A small image classifier, trained from scratch.
Model: moe top_k, width 512.
Data: trained on capsule endoscopy frames (Kvasir-Capsule), 42238 training examples, 149.1 epochs.
Rows from expert 2 of block 2, named by matrix and row number. Rows with one number belong to one neuron. Each number is 128 + 24 x the weight over the matrix's rms, rounded and kept within 0 to 255. All counts start at 0.
# up: expert up (model.blocks.2.mlp.up, 4x512x512), inputs 0-170
# down: expert down (model.blocks.2.mlp.down, 4x512x512, transposed), outputs 0-170
up.91 [178 142 158  89 131 112 128  97 160 138 170  88 141  89  52 137 130 138 108 139  94  99 149 170 205 183 113 104 129 118 150 130  58 201 124 117 119 138 126  96 155 156 111 120  80 114 141 141 125 128 150 114 146 201 118 183 148 143 121  95 159 107  56 103 106 125 111 119 114 149 112 119  97 135 105 134 143 156 136 117 119 161 154 103 148 127 131  72 118 125 117  92 128 141 127 163 133 124 124 153 103 162 113 101 176 126 158 154 102 113 156 171 140 123 175 127 110  99 128 117 161 149  96 182 136  91 161 131  92  84 100 106 139 113 129 111 104 126 135 157 140 141 153 170 118 102 119 112 162 112 103 138 143 123 136 139 107 137 110 131  97 140  94 114 141 148 127 155  92 130 143]
up.92 [130 130 126 156 141 109 121 122 114  69  87 143  92 112 103 118 143 135 117 138 127 131  93 150 120 100 121 108 120 120 162 162 121 120 121 144 152 134 165 143 128 151  81 136 118 138 159 123 125 152  79 136 126 108 144 126 125  63 193 139 122 132  95 150 173 107 101  92 152 146 117  96  95 149 104 157  77 158  59 125 102 147 106 134 106 174 140 154 134 131 117 143  92  66  95 149 148 110 101 132  94 122 133 153 121 155  88  97 195 126  75  99 138 163 102 149 137 137 153  73 127  82  99 118 139 143 130 150 126 119 165  87 137 147 135 138 121 150 158 130 138  99 145 144 133  95 116 146 144 143 141 104  82 140 150 157 116 110 121 119 130 120 130 157 146 126 128 167 130  87  89]
up.93 [128 115 162  98 139 163 151 135  98 108 130 118 102 103 115  61 149 112 135 126 108 118 108 136 193  79 109 129 143 161 123 120 154 156 115 162  98 134 114 122 108 167 119 119 147 183 109  80 121 168 127 124 119 138 144 148 144 147 110 120 127  60  98 124 138 113 160 168 179 116 125 148 143 141 162 115 130  76 130 120 112 160 120  48 109 126 132  99 116 133 122 113 126 108 146 111 160 140 163 141 133 148 115 125 148 125 171 130  94 114 160  93 122 133  97 140 124 153 108 148 121 134 153  96 136  96 154  86 127 112  76 109 101 178 123  99 160 150  88 120 121  84 124  99 163 137 100  53 135 168 121 138 139 114 136 104 153  74 140  98 102 144 161 120 119  91  50 119 142  83 146]
up.94 [108 101 120 135 183 151 162  84 115 120 128 150  92 117 111 137 132 121 142 144 129 116 141 156 128 130 127 162 156 128 103 135 148 127 134  99 102 160 123 108 140 109 118 117 125 133 123 102 115 145 112  97  85  98 159 141 148 102 172 176 126 121 127 102 124 131 126 170 194  97  51 159 117 126 143 148  98 114 106 132 131 128 125  79 108 145 109 139 151 142 102 154 122 117 146 106 141 136 122 105 134 144 122 121 177 160 129 153 106 112 151 139  98 135 109 173 144 156 111  89 107  99 155 144 117 140 125 139 113 126 121 163 115 156  94 102 175 157 113 100 144 140 163 126 161 125 139 118 116 136 172 120  96 130 148 113 111 106  97  95 102 153 161 108 148 107 114 100 124 120 143]
up.95 [160 110  86 107 182 154 140 136  98 153 154 132 161 138 131 126 103 132 126 124 149 147 206  91 129 149 106 154 124 120 110 157 118 123 150 104 104 116 163 107 119 139 132 125 119 112 129 157  99 113 118 125  93 157 119 119 106  68 130 132 140 122 148  60 137 131 141 147 105 103 144 134 190 115 143 124  79 127 109 138 139 117 107 116 102 134 120 168 142 142 136 112 145 140 126 156 136 121 110 136 151 150  65 127 128 160 102 185 145 116 151 161  92 150 129 147 126 105 129 108 135  84 128  84 113 153 114 132 117 141  95 112 141 111 130 162 122 122  85 140 196 142 175  95 113  93 125 120 116 186 110 134 123 129 144  85 168 126 134 149 135 136 138 109 105 140 133 129 121 140 107]
up.96 [202 144  79  84 140 119 112 148 122 141 132  93 138 132  65 134 117 117 147 127 135 127 129 119 139 164 119 127  76 109 147  94 121 107 125 104 153 152 175 134 157 130 134 174  83 114 143 149 108  93  99 102 134 130 152 122 113 118 132 104 118 111 138  90 107 122 145 144 117  86 146 135 146 127 120 151 144  88 123 128 124 142 124 135 140 175 117 131 109 175 113 119  96 115 109 136 173 108  93 138 122 144  78 115 125 149 115 174 138 158 152 137  97 126 120 128  98  88 127 108 149 124  95 130 125 175 145 115 123 132 102 117 143 141 128 106 122 126  97 129 113 110 192 141 114 108 164 126 125 124 105 151 133 130 129 115 151 129 135 152 121 155  96 100 150 146 135 150  85 120  97]
up.97 [128  89 105 110 132 115 157 127 150 134 127 119 167 151 114 130 133 137  86 113 167 137 194 155 105 177 137 165 140 109 154 172 106 101 145 118 113 144 136 116 133 115  98 144 104 160  91 163 120  91 170 108 134 105  84 128 165  90 138 133 151 118 140 109 127 150  89 134  93 139 101 144 117 131 122 122 146 126  64 134 158 132  63 157 107 146  95 156 137 167 135 138 132 138 137 203  82 115 100 134 195 124  90 122 125 133 149 145 117 106 171 153 147 138 100 152 106 114 103 135 106 143 126 117 120 128 112 123 101 119 120 129 116 135 126 158 118 122  99 159 171 108 105  71 168 100 150 130 138 116  80 128 132 130 138 129 114 125 129 122 120 118 133 110 139 134 151 111 155 150 146]
up.98 [122 117 120 133 127 128 120 147  59 146  92 174 123 139 129 124 171 138 120 148  93 152  76 116 120  84 110 164 102 137 169 149 118 134 123 144 116 133 125 104 109 158 117 111 107  89 122 111 136 147 136 133 128 134 129 142 157 142 161 198  80 117 197  97 153 126  76 141 138 123 118 106 130  85 107 156  95 155 116 127 117 149 164 111 111 137 101  91 147 143 105 103 140  93 130  88 113 160 157 128 160 157 108 144 109 139 117 108 127 131 116 109 116 128 154 132 113 156 112 176 103 107 130 126 103 184 112 112 139 133 120 155 123 171 166 126 145 158  71 137 144 126 135 114 134 125  97 124 137 163  88 129 145 114 136 148 135  92 118 126 121 133 129 116 136 126 135 119 119  94 140]
up.99 [115 103 130 134 159 123 114 134 125 107  96 115 129 142 122 127 132 113 156 109 125 148 101 115 140  75 115 157 107 111 125 165 126 120  95  95 144 151  98 134 127 122  72 145 105 137 165 133 122 112 145 146 123 141 105 138 122 114 136 164 127 115 140 169 152 117 113 127 123 124 128 125 121 132 143 163 130 158  90 154 135 104 112 153 112 139 160 157 113 113 153 166 114  86 122 150 133 147 115 126 149 116 160 150 130 134 132 113 180 124  77 119 162 131  94 160 134 109 182 107 123 121 116 153  93 108 123 201 118 135 126  88  47 140 111 158 130 148 140 109 129 132  98  83 152 124 141  90 164 166 111 124 105 144 124 147 116 124 126 107 109  83 141 136 144 131 151 109  91 136 115]
up.100 [112  89  92 108 144 165 106 109 156 125 158 149 120 130 117 145 111 153 112 120 113 115 167 142 124 136 146 136 138 101  98 147 131 135 118 115 133  86 151 127 167 152 134 141 138 105 181 148 123 162 102  93 106 103 150 121 154 119 182 140 120 116  98 134 152 127 114 109 144 130  82 105 116  80 149 132 101 124  95 120 130 114  87 158  99 155 152 184 126 149 132 150 152 112 155 182 119 153 120 128 139 128 144 128  95 183 142 165 170 118 115 137  75 155  76 146 128 128 127 100 155 130 126 105 125 111  86 186 124 149 123 148  89 124 141 129  92 140  95 124 148 134 167 151 166 130 128 148 114  93 188 116  78  89 131 129 128 143 133 150 149 133 144  91 156 132 136 122 103 131 150]
up.101 [131 125 115  99 135 103 169 123 112 123 173 133 123 115  99 103 167 124 142 157 144 166 170 125 140 196 120  96 118 110 104 117 138 137 136 134 161 138 125 145 110  74 164 113 116 118 123 120 128 146 127  86 121 141 111 132 101 151 148 107 141  93 132  78 117 118 109  93 137  72 103 147 128 146 167 155 152 162 138 130 109 187  99 106 153 127 153 105  76 156 108 104  71 162 154 138 130 121  98 137 101 126 131 113 135 136 157 169  87  67 122 115 122 112 111 137 136 127 112 131 137 123 149 131  99 166 157 117 126 100  79  95 150 127 111 146 140 115 129 148 123 133 145 123 128 116 138 128 129 160  70 199 146 105 123 111 157 119 119 124 160 139 149 104 158 114  98 162 128 136 154]
up.102 [150 134  92 139 141 120 108 128 108 145 120  79 120 143  92 126 168 135  70 119 157 118 127 109 206 186 106 107  96 105 136 118 121 109 128 101 175 128 145 125 117 114 132 131 110 165 140 160 107 137  98 114 157 148 162 139 145  88 120 100 144 120 100 115 128 105 105 166  82 172 105 119 145 128 111 135 109 116  92 110 128 101 151 135 123 133 142 146 131 128 125 114  88  89  78 194 144 120  93 140  88 169 141 155 107 151 110 184 129 110 153 140 123 119 123 139 108  99 146 165 139 133 142 137 174 120 153 107  99 114 104  92 153 152 160 108 155 123 155 160 120 119 124 137 116  83 129 137 156 139 111  97 127 126 152 138 133 155 136 115 104 121 127 134 149 112 158 169 133  94 113]
up.103 [115 125  91 142 150 140 158 159 133 114 160 113 117 115 116 101 115  82 148 127 158  74 205 111 123 199 165 110 133 120  95 119 103 127 136 145  82 131 134 159 127 117 150 111 151  98 141 132 108 106 160 119 142  88 101 148 102 127 126  95 143 133 143  88 118 103 150 113 110 133 128 115 138 134 101 119 180 136 123  90 106 142  59 115 121 137 145 121  87 140 125  86 149 127 116 112 120 128 102 134 146  86 122 153 124 125 137 165  82 109 158 134 134 116 136 142 127  84 153 148  93 103 142 129 109 140 119  92 115  58 135 122 132 102  90 112 119 127 129 128 133 127 123 114 110 128 139 139 166 132 105 135 153 129 119 111 146 118 141 114 145 134 195  96 125 123 140 137 124 111 137]
up.104 [125  65  66 119 169 137 127 140  85 144 173 144 139 134 139  82 136 130 136 124 135 108 190 146 145 159  71 148 104 162 131 111 139 133 121 122 110 141 178 115 142 164 138 123 175 145 154 136 120 138 125  91 140 135  83 164 160  95 171 154 151 107 133 136 120  99  94  78 100 114 138  87 156  89 181 129 128 136 123 138 140 148 117 122 130 176 153 132  70 177 101 151 133 127 175 172 120 119 118 144 175 151 131 113 114 170 134 127 104 111 126  84 104 128 108 127 132 136 125 154 102 129 140 123  86 171 118 125 143 133 106 116 152 136 164 168 105 143 118 133 154 106 134 139 122  91 109 101  87 153  99 148  74 121 127 126 139 123 115 156 138 132 167 131 154 134  91 137 115 154  88]
up.105 [122 145 119  99 129 110 150 139 145 125 127  91 131 103 112 135 111 113 112 130 124 117 160 111 142 164 155 126 137 116 115 101 103 132 123 129 143  98 122 124 143 104 141 152 120 100 142 155 117  93 148  87 143 131  84 122 136 156 109 147 131 113 123 101 123 162 116 133 117 109 129 112 132 130 142 145 155 139 131  95 106 140  94 155 130 130  76 110  92 117 133 126 136 135 164 179  92 130 114 143 125 127 155 128 119 122 160 151 112 100 165 137 111 137 139 103 110 132 101 106 147 118  83 168 132 104 152 140 113 103 127 112  93 111  83 129  84 120 139 148 120 162 162 118 145 110 121 135 174 117 126 138 171 106  95 122 149 131  74 147 102 102 138 123 144 160 137 117 110 123 113]
up.106 [130 147 145  95 142 133 147 155  97  92 120 102  91  81  96  79 161 107 144 113 113 118  94 118 167  85 125 110 115 147 142  87 113 162 135 145 138 143 109  96 109 139 109 135 125 134 133 106 122 157 136 126 115 157 101 155 141 163 133 123 141  84 147 107 144 123 125 143 164 109 115  96 137 126 161 151 148 126 137 135 125 170 128  68 139 108 107  91 112 123 148 135 130  94 137 132 111 141 130 168 142 117 139 146 144 108 173 143 108 124 137 104 152 124 113 107 125 137 128 124 112 137 133 143  93 100 133 104 118  89 106  99 104 148 124 130 121 133 129 116 100 117 126 116 165  87 116  87 115 152  81 146 144 112 146 113 137  85 130 104  95  92 161 128 122 140 101  90 109  91 139]
up.107 [ 99 101 121  93 106 104 145 142 151 133 157  88 152  79 101 111 101 106  91 123 129  82 185 155 158 131 127 122 135 117  97 133 101 129  87 153  78 144  99 127 152 138 104  90 166 112 124 129 100 159  96 103  74  94  92 185 162 131 100 109 132 130 124 105 132 120 137 155 199 109 123 177 124 125 124  92 120 136  98 145 144 143 122 135  95 131 114 113 133 197 144 138 121 152 165 126 158 134  99 103 136 110 136 129 100 164 134  91 126 124 174 134  95 140 157 190 135 107 101 139 162 156 106 127 138 141 132 120 116 125 113 158 115 116 129  86 122 147 113 100 159  84 174 187 153 159 116 119 128 109 115 112 132 130 130 134 136 140  91 144 126 107 131 109 137 169 126 140 110 115 104]
up.108 [148 137 158 124 122 191 112 110 143 139 128 146 118  79 108 158 126 129 134 149 125  86 120 178 175 137 166 103 122 126 114  84 118 183 119 127 121 117 116 128 133 132 146 136 107 142 161 125 125 129 150  97 124 155 112 175 116 159 125 122 146 102 113 105 128 152 138 123 120 121 139 128 124 112 148 133 149 155 145 152 111 161 129 114 148 108 118 107  73 149 157  96  91 155 184 132 136 176  96 160 112 147 154 107 147 130 128 161 116  89 137 159 136 143 134 149 131  83 106 135 161 138 128 153 121 113 128 114 115  99  78 130 144 115 122 120  97 131 132 142 123 122 153 153 115 128 100 108 132 139  92 163 131  88 108 113 163 119 152 171 131 146 122 165 132 111 103 132  96 122 120]
up.109 [167 122  84  93 137  98 125 158 116 117 146 104 124 127  80 152 150  69 113 131 120 120 127 112 157 168 127 136  66 123 130 126 100 148 115 145 148 108 157 163 122 108 131 165  98 133 141 157  95 143 139 118 119 185 132 156 105 115 143  80 119 130 144  94 130 112 124 146 119 134 121 131 124 126 110 159 109 107 108 141 112 158 133 127 112 153 107 142 118 182 151 141 106  91 103 169 184 125  90 143 134 120 160 147 105 131 117 141 146 160 157 134  96 142 173 117 112 105 131 116 166 135  81 164 121  98 158 125 110  55  80 109 118 121 144 136 161 121 133 106 155 108 138 162 136  98 141 130 153 134 111 128 136 129 152 138 163 133 132  87 120 116 149 113 149 167 152 124 102 111  84]
up.110 [112 112 100 123 154 157 101  87 134 110 129 127 115  88 117 140 134 134 127 126 129  87 153 141 108 145 120 107 112 144 147 127 163 117 142 130 154 139 124 127 154 143 143 121 139 176 127 114 100 163 122  44 117 118 137 148 161 100 179 140 157 120 115 152 120 134 107 163 129 131 115 108  97 136 118 131 106  90 142 135 127 113 112 123  96 181 131 133  99 161 135 138  80 107 159 138 119 120 123 126 134 119 137 136 110 167 157 145 140  91 121  99  90 151  97 146 148 128 110 130 110 107 125 133 112  94 164 148 128 137 135 188 114 146 139 164 136 142 144 149 130 101 107 140 131 102 130 131  88 132 135 126  84 114 126 131 158 129 125 156 113 119 146 139 165 169 107 117 150 138 131]
down.91 [144 110  81 141 145 132 117 116 142 128  53  90 181 142 129 116 156 163 130 102 116 107  86 153 133 124 113 141 142  93 124 137 142 125  91 165 137 140 158 153 147 128 139 164 146 135 116 164 139  84 131 129 150 153 159 118 153 109 145 128 169 146 124 146 186 140  97  89 103 156 114  98 151 130 135 110 161 138 133 120 134 148 140 154 125 165  75 148 131 127 155 121 115  98 119 169 101 152 103 173  97 111 155 141 123 151 115 145 154 159 120  87 133 167 106  86 105 158 132 147 156 134 126 100 153 146  83 129 112 127 159 154  96 100 153 101  84 124 129 110 105 148 135 114 136  98 112 121  96  74 148 125  95 125  95 112  76  99 107 139  94 105 119 149 155 139 134 150 133 133 120]
down.92 [126 138  99 120 142 123 117 147  81 123 160 136 125 128 137 147 119  97 149 136 141 100 131 119 117 116 128 101 117 143  80 137 165 102 148 127 137  89 150 109 113  92 159 124 150 117 143  85 113 130 147 129 103 139  99 149 109 182 106 167 153 116 173 121 149 113 105 176 153  89 147 110 140 126 154 123 129 138 138 115  96  69 154 119 119 116 156 126 115 122 112 111 136 143 101 122 175 153 125 139 132 136 134 174 106 163 116 164  88 116 122  79 101  97 138 162 173  87 171 156 108 122 149 113  97 159 111 145 137 122 107 123 104 170 121 147 155 145  99 153 110 153 121 106 127 109 137 125 163 169 106 103 176  85  91  78 181 126 161 135 112 105 158 136 120 104 101 131 134 121 137]
down.93 [160 150 181 126 149  86 116  93 114  94 143 156 119 159 134 100  94  77 133 178 100 134 115 121 149 147 115 127 149 147  99 127 103 163 176 124 148 146 151 140 122 148  40 138  99 132  80 104 127 128 113 160 151 115 192  69 107 137 129 124 132 147 117 105  74  92 160 102 108 139  91 118 103 131  78 178  56 146 129 111 100 101 107 103  97 118 155 104 121  96  79  97 182  97 142 105 134 104 180  96 126 183 107 163 169 125 147 154 149 115 162 172 105 112 128 131 130 130 176  70  99  73 169 167 100 117 143 123 104 108 128  98 115 107 113 138 114 131 131  91 108 173 133 118 110  93 143 174 145 129 187 161 165 166 118  97 118 101 108 130 105 173  87 108 112 122 161 111 131 138 135]
down.94 [161 125 133 124  94 101 138 116  67  97  89 114 104 158 132  76 109 138 113 168 140 130 141 130 142 132 110 143 173 105 134 144 139 155 109 175 169 156 153 158 128 156 100 163 174 150  88 113 151  92  89 149 153 144 178  61 147 129 119 136 100 134 107 123  98 150 116  74 114 133 121  92 114 102 135 115  97 113 129 108 141 150 109 117 101 136 107  69 126 116 119 130 143 108 131 131 115  99 175 142  65 140 144 142 137 142 128 121 167 125 143 113 147 121 102  97  81 163 128 138 168  90 136 180 114 131 118 114 112 166 132 137 122 119 129 117 119 141 108 102 111 145 113 132 142 124 100 134 134 139 119 155 131 168 121 108  94  87 134 146 110 138  95 129 103 127 106 125 163  89 103]
down.95 [144 132 151 156 146 160 115 105 164 142 124 165 131 145 139 118 150 117 139 118 119 108 100 198  52 101 142 126 127 150 133 123 140 115 180 139 105 101 144 138 118 121 111 178 155 120 117 116 154 120 124 136 142 146 104 118 147 124 126 167 135 136 112 127 138 148 169 139 102 135 101 108 132 162 118  76 133  82 109  90 129 118 136 140 105 140 126 124 134 129 106 127 157 116 131 155  73 139 148 120 167 130  79 133 167 105 188 100 122 145 125 127 130 144 140 138 110 178 142 140  84 108 159 125 131 107 119 145 142 115 170 148 102 129 125 154 110 129 147 127 121 103 101  95 157 129 107 149 116 100 182 144 119 107 122  97 129 132 111 138 113 164 110 124 134 126 131 129 165 126 182]
down.96 [151 146 120 110 139 107 191 147  93 132  79 149 137 141 130 125 126 140 110 140 147 138 117 104 131 131 107 120 177 144 135 158  90 153 114 154 112 151 117 162 139 124 109 154 153 140 117 143  67 135 119 156 184 149 138 118 126 125 129 127 124 138 134  99  87 161 123 100  87 123  92 135 145 129 134 142 135 122 161 129 154 190  96  71 117 120  89 136 130 144 126 104 149 109 162 131  82 119 128 129 106 131 130 131  86  85 119 128 136  91 141 109 138 138 103 140  75 137 116 136 168 120 106 148  93 141 153 126 121 109 135 148 104 111 136 156 105 127 136  65 163 128 142 132 136 102 126 149 129 154 113 154 137 150 150 150 126  89  87  93  96  98 131  82 103 139 182 135 124 127 125]
down.97 [119 142 131 150 154 167  69 128 135 155 152 165 165 149 174 119 127 105 168  83 111 122  88 160 118  93 152 137  99 179 101 112 182 114 155 126 100  74 144 113 104 136 128 150 141 134 148 112 127 124 145 162 117 123 142 122  98 124 124 160 171 117 132 148 140 106 153 148 140 135 117 102 157 112 116 130  91 106 112 113 125  96 171 181 131 107 151 177 134 117  84 123 149 109 130 153 129 143 143 129 177 153 123 132 146 133 144 150 121 144 120 143  97 171 142 144 130 129 162 123  72 118 165  97 137 137 116 162 148 121 122 132 130 109 117 167 132 140 126 134  94 133  90  77 150 124  99 164 116 116 190  98 134 100  92 112 168 131 137 136 139 179 125 125 124 110 144 109 150 129 131]
down.98 [175 137 111 154 123 151 159 100 169 185 134 139 141 131 123 164 133 129 118 110 143 142 115 144 111  96 128 114 128 101 119 153 132 120 148 125 119 140 109 102  76 157  89 160 149 122 153 113 108  89 117 149 112 120 129 130 113  90 100 122 127 124 115  92 127 162 138 133 101 123 105 162 190 114 100  70 181 104 125  87 149 130 141 160  99 133 166 123 111 135 143 111 110 142 116 134 120 167 138 111 116 173 126  95 143 101 109 124 141 129 136 142 132 138 129 179 111 153 132 109 141 158 131 119 162 134 100 138 112 155 135 165 103 119  99 151 139 108 113 153 134 103 167 136 123 139 124  97 146 136 152 113  90 144 137 102 117 157 103 158 151 111 100 117 108 135 142 142 137 157 143]
down.99 [141 112 116 118 108 176 119 148  87  93 126 140 129 132 110 148 141  95 154 144 134 122 122 106 131  98 157 152 161 132 120 121 141 125 134 137 156 103 117 112 111 120 111  96 113 154 150 108 119 153 143 112  97 124 125 177 123 149 122 146 129 119 169 122 145 125 134 175 147 165 136 134 147 136  90 141 120 144 119 111 106 111 129 128 101 132 119 133 160 153 150 151 103 126 128 135 133 152 109 152 130 144 171 133 109 144 124 139 114 118 107 118 121 116 120 142 123 136 139 111 150 125 125 111 120 136 127 130 124  98  97 129  91 141 123 142 162 155 123 148 124 129  97  96 144 142 108  86 110 161 114 100 133  85 146 123 157  81 149 113 131 134 147 168 146 128 117  99 112 134 152]
down.100 [162 122 149 147  93  99 125 163 122  81 139 112 119 104 128  77 176 101 161 116  99 163  79 109 150  88  99  97 134 111 115 110 122 116 158 125 126 144 118 112 113 143  96  92 118 120 125  88  84 163 109 121 118 149 115 122 116 137  93  86 160 113 135 136  98  80 166 151 153 144 174 120 134 201 106 113 168 105 113 100  90 150 163 118 125 142 158 107 170 119 117  99  89 113  91  90 159 110 148  82 104 126 144 105 148 122 164 102 123 145 115 124 162 100 140 142 121 134 150 133 105 133 140  92 123  95 113  99 104 110  99 111 103 150 126  71 166 133 124 131  90 115 110  96 132 133 120  87 132 129 132 107 181 176 114 130 130 109 147  89 145 118 119 117 121 132 125 151 103 123 160]
down.101 [167 100 120 153  91 119 127 116 135 145  99 126 111 116 132 117 150 150 127 108 125 152  69 143 130  97 122 107 106 117 151 164 117 128 154 138 110 162 153  74  91 163  86 146 125 110 133 114 122 116 132 133 109 149 115 138 111 122 113 103 172 112 137 111 174 107 160 135 127 123 105 103 214 152 117  88 198 117 138  95 101 144 159 136 110 164 141  89 124 145 150 119 123 104 106 140 129 190 145 131 127 157 121  99 124 122 144 100 129 142 135 103 136 149 125 168  90 163 118 113 120 126 125 116 150 116  97 123 122 137 115 128  62 149 130 115 122 128  81 160 108 120 142  99 171 129 113  58 140 151 139 119  95 115 118  96  79 115 113 125 121 158 110  79 154 146 113 133 113 146 154]
down.102 [103 106 136 138 134 161 132  88 130 125 104 122 117  81 137 140 104 169 107 128 111 127 133 143 132 119 120 121 153 128 132 128 127 112 137  91 152 157 113 106 179 128 151 150 137 145 155 113 135  82 137 147 160 149 128 120 148 117 144 165 177  98 116 167 142 166 108  99  91 122 139 112  85 147 190 110 144 129 103 142 146  98 122  95 129 135 116 121 102  84 116 124 129 157 122 133 108 136 149 130 114 154 142 125 120 152 130 129 130 117 128 103 180 141 104  98 153 130 132 145 136 118 126 124 125 120  99 140  96 143 182 138 115 157 106 151 122 159 121 131 148 176 108 116 143 117 156 126  92 142 122 143 110 129  86 108  99 128 117 155  81 125 116 168 100 116  96 133 116 157 120]
down.103 [135 159  93 145  76 157 115 124 135 149 152 168 127 124 140 152 122 133  87 128 134 152 125 122 141 141 128  87 124 132 129 146 130 140 144 124 125 113  74 112 111 142 139 102 120 112 149 120  90 136 104 119 130 135 115 136  98 146  85 115 120 104 123 105 110 141 129 157 132 121 148 139 146 114 137  94 147  79 137 100 126 118 163 145 132 133 141 122 127 126 129 136 109 166 112 119 135 169 128 127 113 152 106 100 119 115 102 157  97 124 144 139 104 134 136 120 117 125  95 117 116 162 148 159 159 106 120 136 129 133  75 108 118 158 128 132 171 151 122 140 133 114 115 145 131 131 102 139 107 172 136  95 125 125 140 114 164 147 134 133 152 126  85 142 174 104 153 151 137 161 126]
down.104 [174 159 126 115  78  99 119 115 121  94 133 137 122 161  88 130 168 119 141 152 127  85  92 123 123 117 129  89 130 121 154 105 130  95 129 127 120 117 136 153  86 141 127 122 132 125 152 117 143 138  88 134 111 185 116 139 105 156 121 114 152 120 109  91 119 123 170 143 157 159 118 109 155 148  81 121 133 119 119 121 111 162 146 128 127 157 128 115 172 176 136 128 134 134 138 152 138 149 135 172 116 118 129 139 114 121 162 124 159 158 120 110 127 141 131 167  85 129 136 142 113 128 105 112 139 102 113 114 138 117 108 111 122 114 128 100 172 150 189 113 119  94 166 128 104 133 136 119 162 107 163 120 124 104 168 122 157 104 128 128 153 104  91 142 136 131 129 134 129  76  99]
down.105 [167 155 110 107 159 109 160  74 139 107 184 133 117 124 116 147  89  98 127 125  92 138 163 168 115 112 125 116 136 169 106 113  80  81 163 142 113 111 161 115 137 129  52 110 152  96 148 111 126  87 171  97 110  83  93 119 158 110 167  94 184  76  91 100 101 122 143 144 148 102 128 134 144 179 124 144 106 120 140 110 113 138 120 170 102 127 118 172 108 161 106 139 152 126 149 155 141 129  94 133 127 177  92 125 158 179 161 136 116  87 142 120  92 131 157 128 151 102 164  83  82 101  92 165 107  93 129 140 101  88 135 105 141 116  82 138 140 179 146 111 147 170 183 141 102 103 164 160 101 144 181 111 134 121 130 128 131 123  99 132 130 150 114 127 183 158 145 143 130 150  98]
down.106 [169 147 157 100 183 133 126  64 101  85 163 149 106 164 114 119  89  78 154 163 119  94 146 138 105 158 116 163 151 147 110 132 106 121 163 141 123 119 175 151 141 151  50 133 120 118  97 132 152 122 121 133 139 105 143 121 143 136 163 127 162 120 103 100  79 133 156 136 116 141 110 120 110 141 105 172  73 151 120 100 123 118  86 123  86 142 130 111 113 140 103 144 174 132 162 136 119 111 140 126 144 166  88 140 182 165 163 166 117 104 158 158 103 107 113 132 106 132 145  92  94  69 116 154 100 123 130 114 124 116 129 132 104  89  99 142 115 135 141  99 130 151 148 116  99  83 121 144 118 144 154 155 126 137 137 106 103  93 128 131 130 191 111 116 149 157 156 105 133 154 123]
down.107 [106 164 154 134 110 109  86 134 155 163 129 145  79 128 138 143 106 146  84 142 110 120 124 104 128 140 149 102 100 114 121 103 161 156 148  99 124  93 121  83  86 145 155 159 133 111 156 139 173 179 127 151 137 149 140 143  92 170 127 138  91 143 117 135 112 121 107 117 120  95 123 104  93  88 138 140 114 145 165 129 139  90 138 137 178 104 159  94 140  93  75 151 165 162 130 151 139 136 162 145 159 133 127 129 176  83 134 143  72 103 107 161 107 155 165 136 128 130 109 135 101 138 140 149 100 119 138 141 159 137 119 106 187 109 132 159 109 115 143 130 137 105 122 160 108 157 142 154 139 154 102 110 153 112 142 121 153 154 167 145 117 177 144 135 110 118 144 100 120 136 139]
down.108 [159 115 156 150 161  91 154  83 145  90 109 127 113 101 118  83 139 128  85 130 119 159 109 155 143  89  58 153 143 157 143 163 101 128 188 108 112 147 145 135 143 141  62 134 128 136  86 119 101  90 101 129 137 113  93  86 136  79 145 152 151 125  85 107 118 148 140  92 100 104  87 133 148 143 145 108  96 128 116 133 125 155 120 118  92 160  95  92 135 124 124 105 133  66 119 144 107  78 158  98 108 184  72 137 150 128 150  94 169 142 159 142 140 136 142 152  97 133 155  81 113 107 134 135  74  92 132 171 100 135 155 133  92 155 131 162  91 162 111  89 107 147 166 108 165  66 133 152 108 156 157 198 100 160  93 117 118 135  49 107  94 107  99  77 113 171 121 167 143 139 135]
down.109 [127 155 138 150 126 125 159 133 159 166 104 136 103 110 117 126 108 159 110 146 146 132 119 102 142 137 121 109 109 140 150 142 122 144 139 116 134 174 111 111 168 140 113 185 145 131 118 140  80 131  98 140 179 128 173 118 124 111 110 173  92 168 118 116  88 145 125  95  74  85 105 104 126  87 125 121 144 138 162 137 158 146 117  73 135 130 124 113 115 105 109 113 134 153 127 120 122 150 158 117  93 117 121 108 160 115  98 141 164 106 133 138 149 135  95 128 101 124 102 139 174 122 161 151 152 141 152 121 106 178 146 174 117 146 147 131  84 139 148 106 134 119 138 145 156 117 135 135 124 127 113 174 115 152 135 125 122 174 109 132 112 120 120 106 110 120 110  96 105 146 136]
down.110 [139 133 120 118 106 132 113 114 114 133 129 154  94 128 137 111 110 143 163 132 121 116 110 126 145 138 124 139 133 114 126 122 148 107 130 117 148 125 132 142 120 143 119 125 154  92 146 121 167 116 115 125 116 176 135 119 132 119 111 128 129 137 108 107 149 129 140 133 133 126  97 107 149  89 130 130 136 115  91  87 111 140 128 116 117 131 163 116 116 136 148 119 157 154 133 133  98 193 128 156 138 146 133 138 112 144 142 151 163 129 108 158 136 124 125 171 106 154 160 135 133 129 125 138 135 135 102 157 111 126 124 165  85 122 123  87 146 134 100 127 149 148 124 112 175 134 102 115 157 111 144 132 127 101 118  88 114 129 146 122 117 155 139 114 133 116 128 122 121 112 139]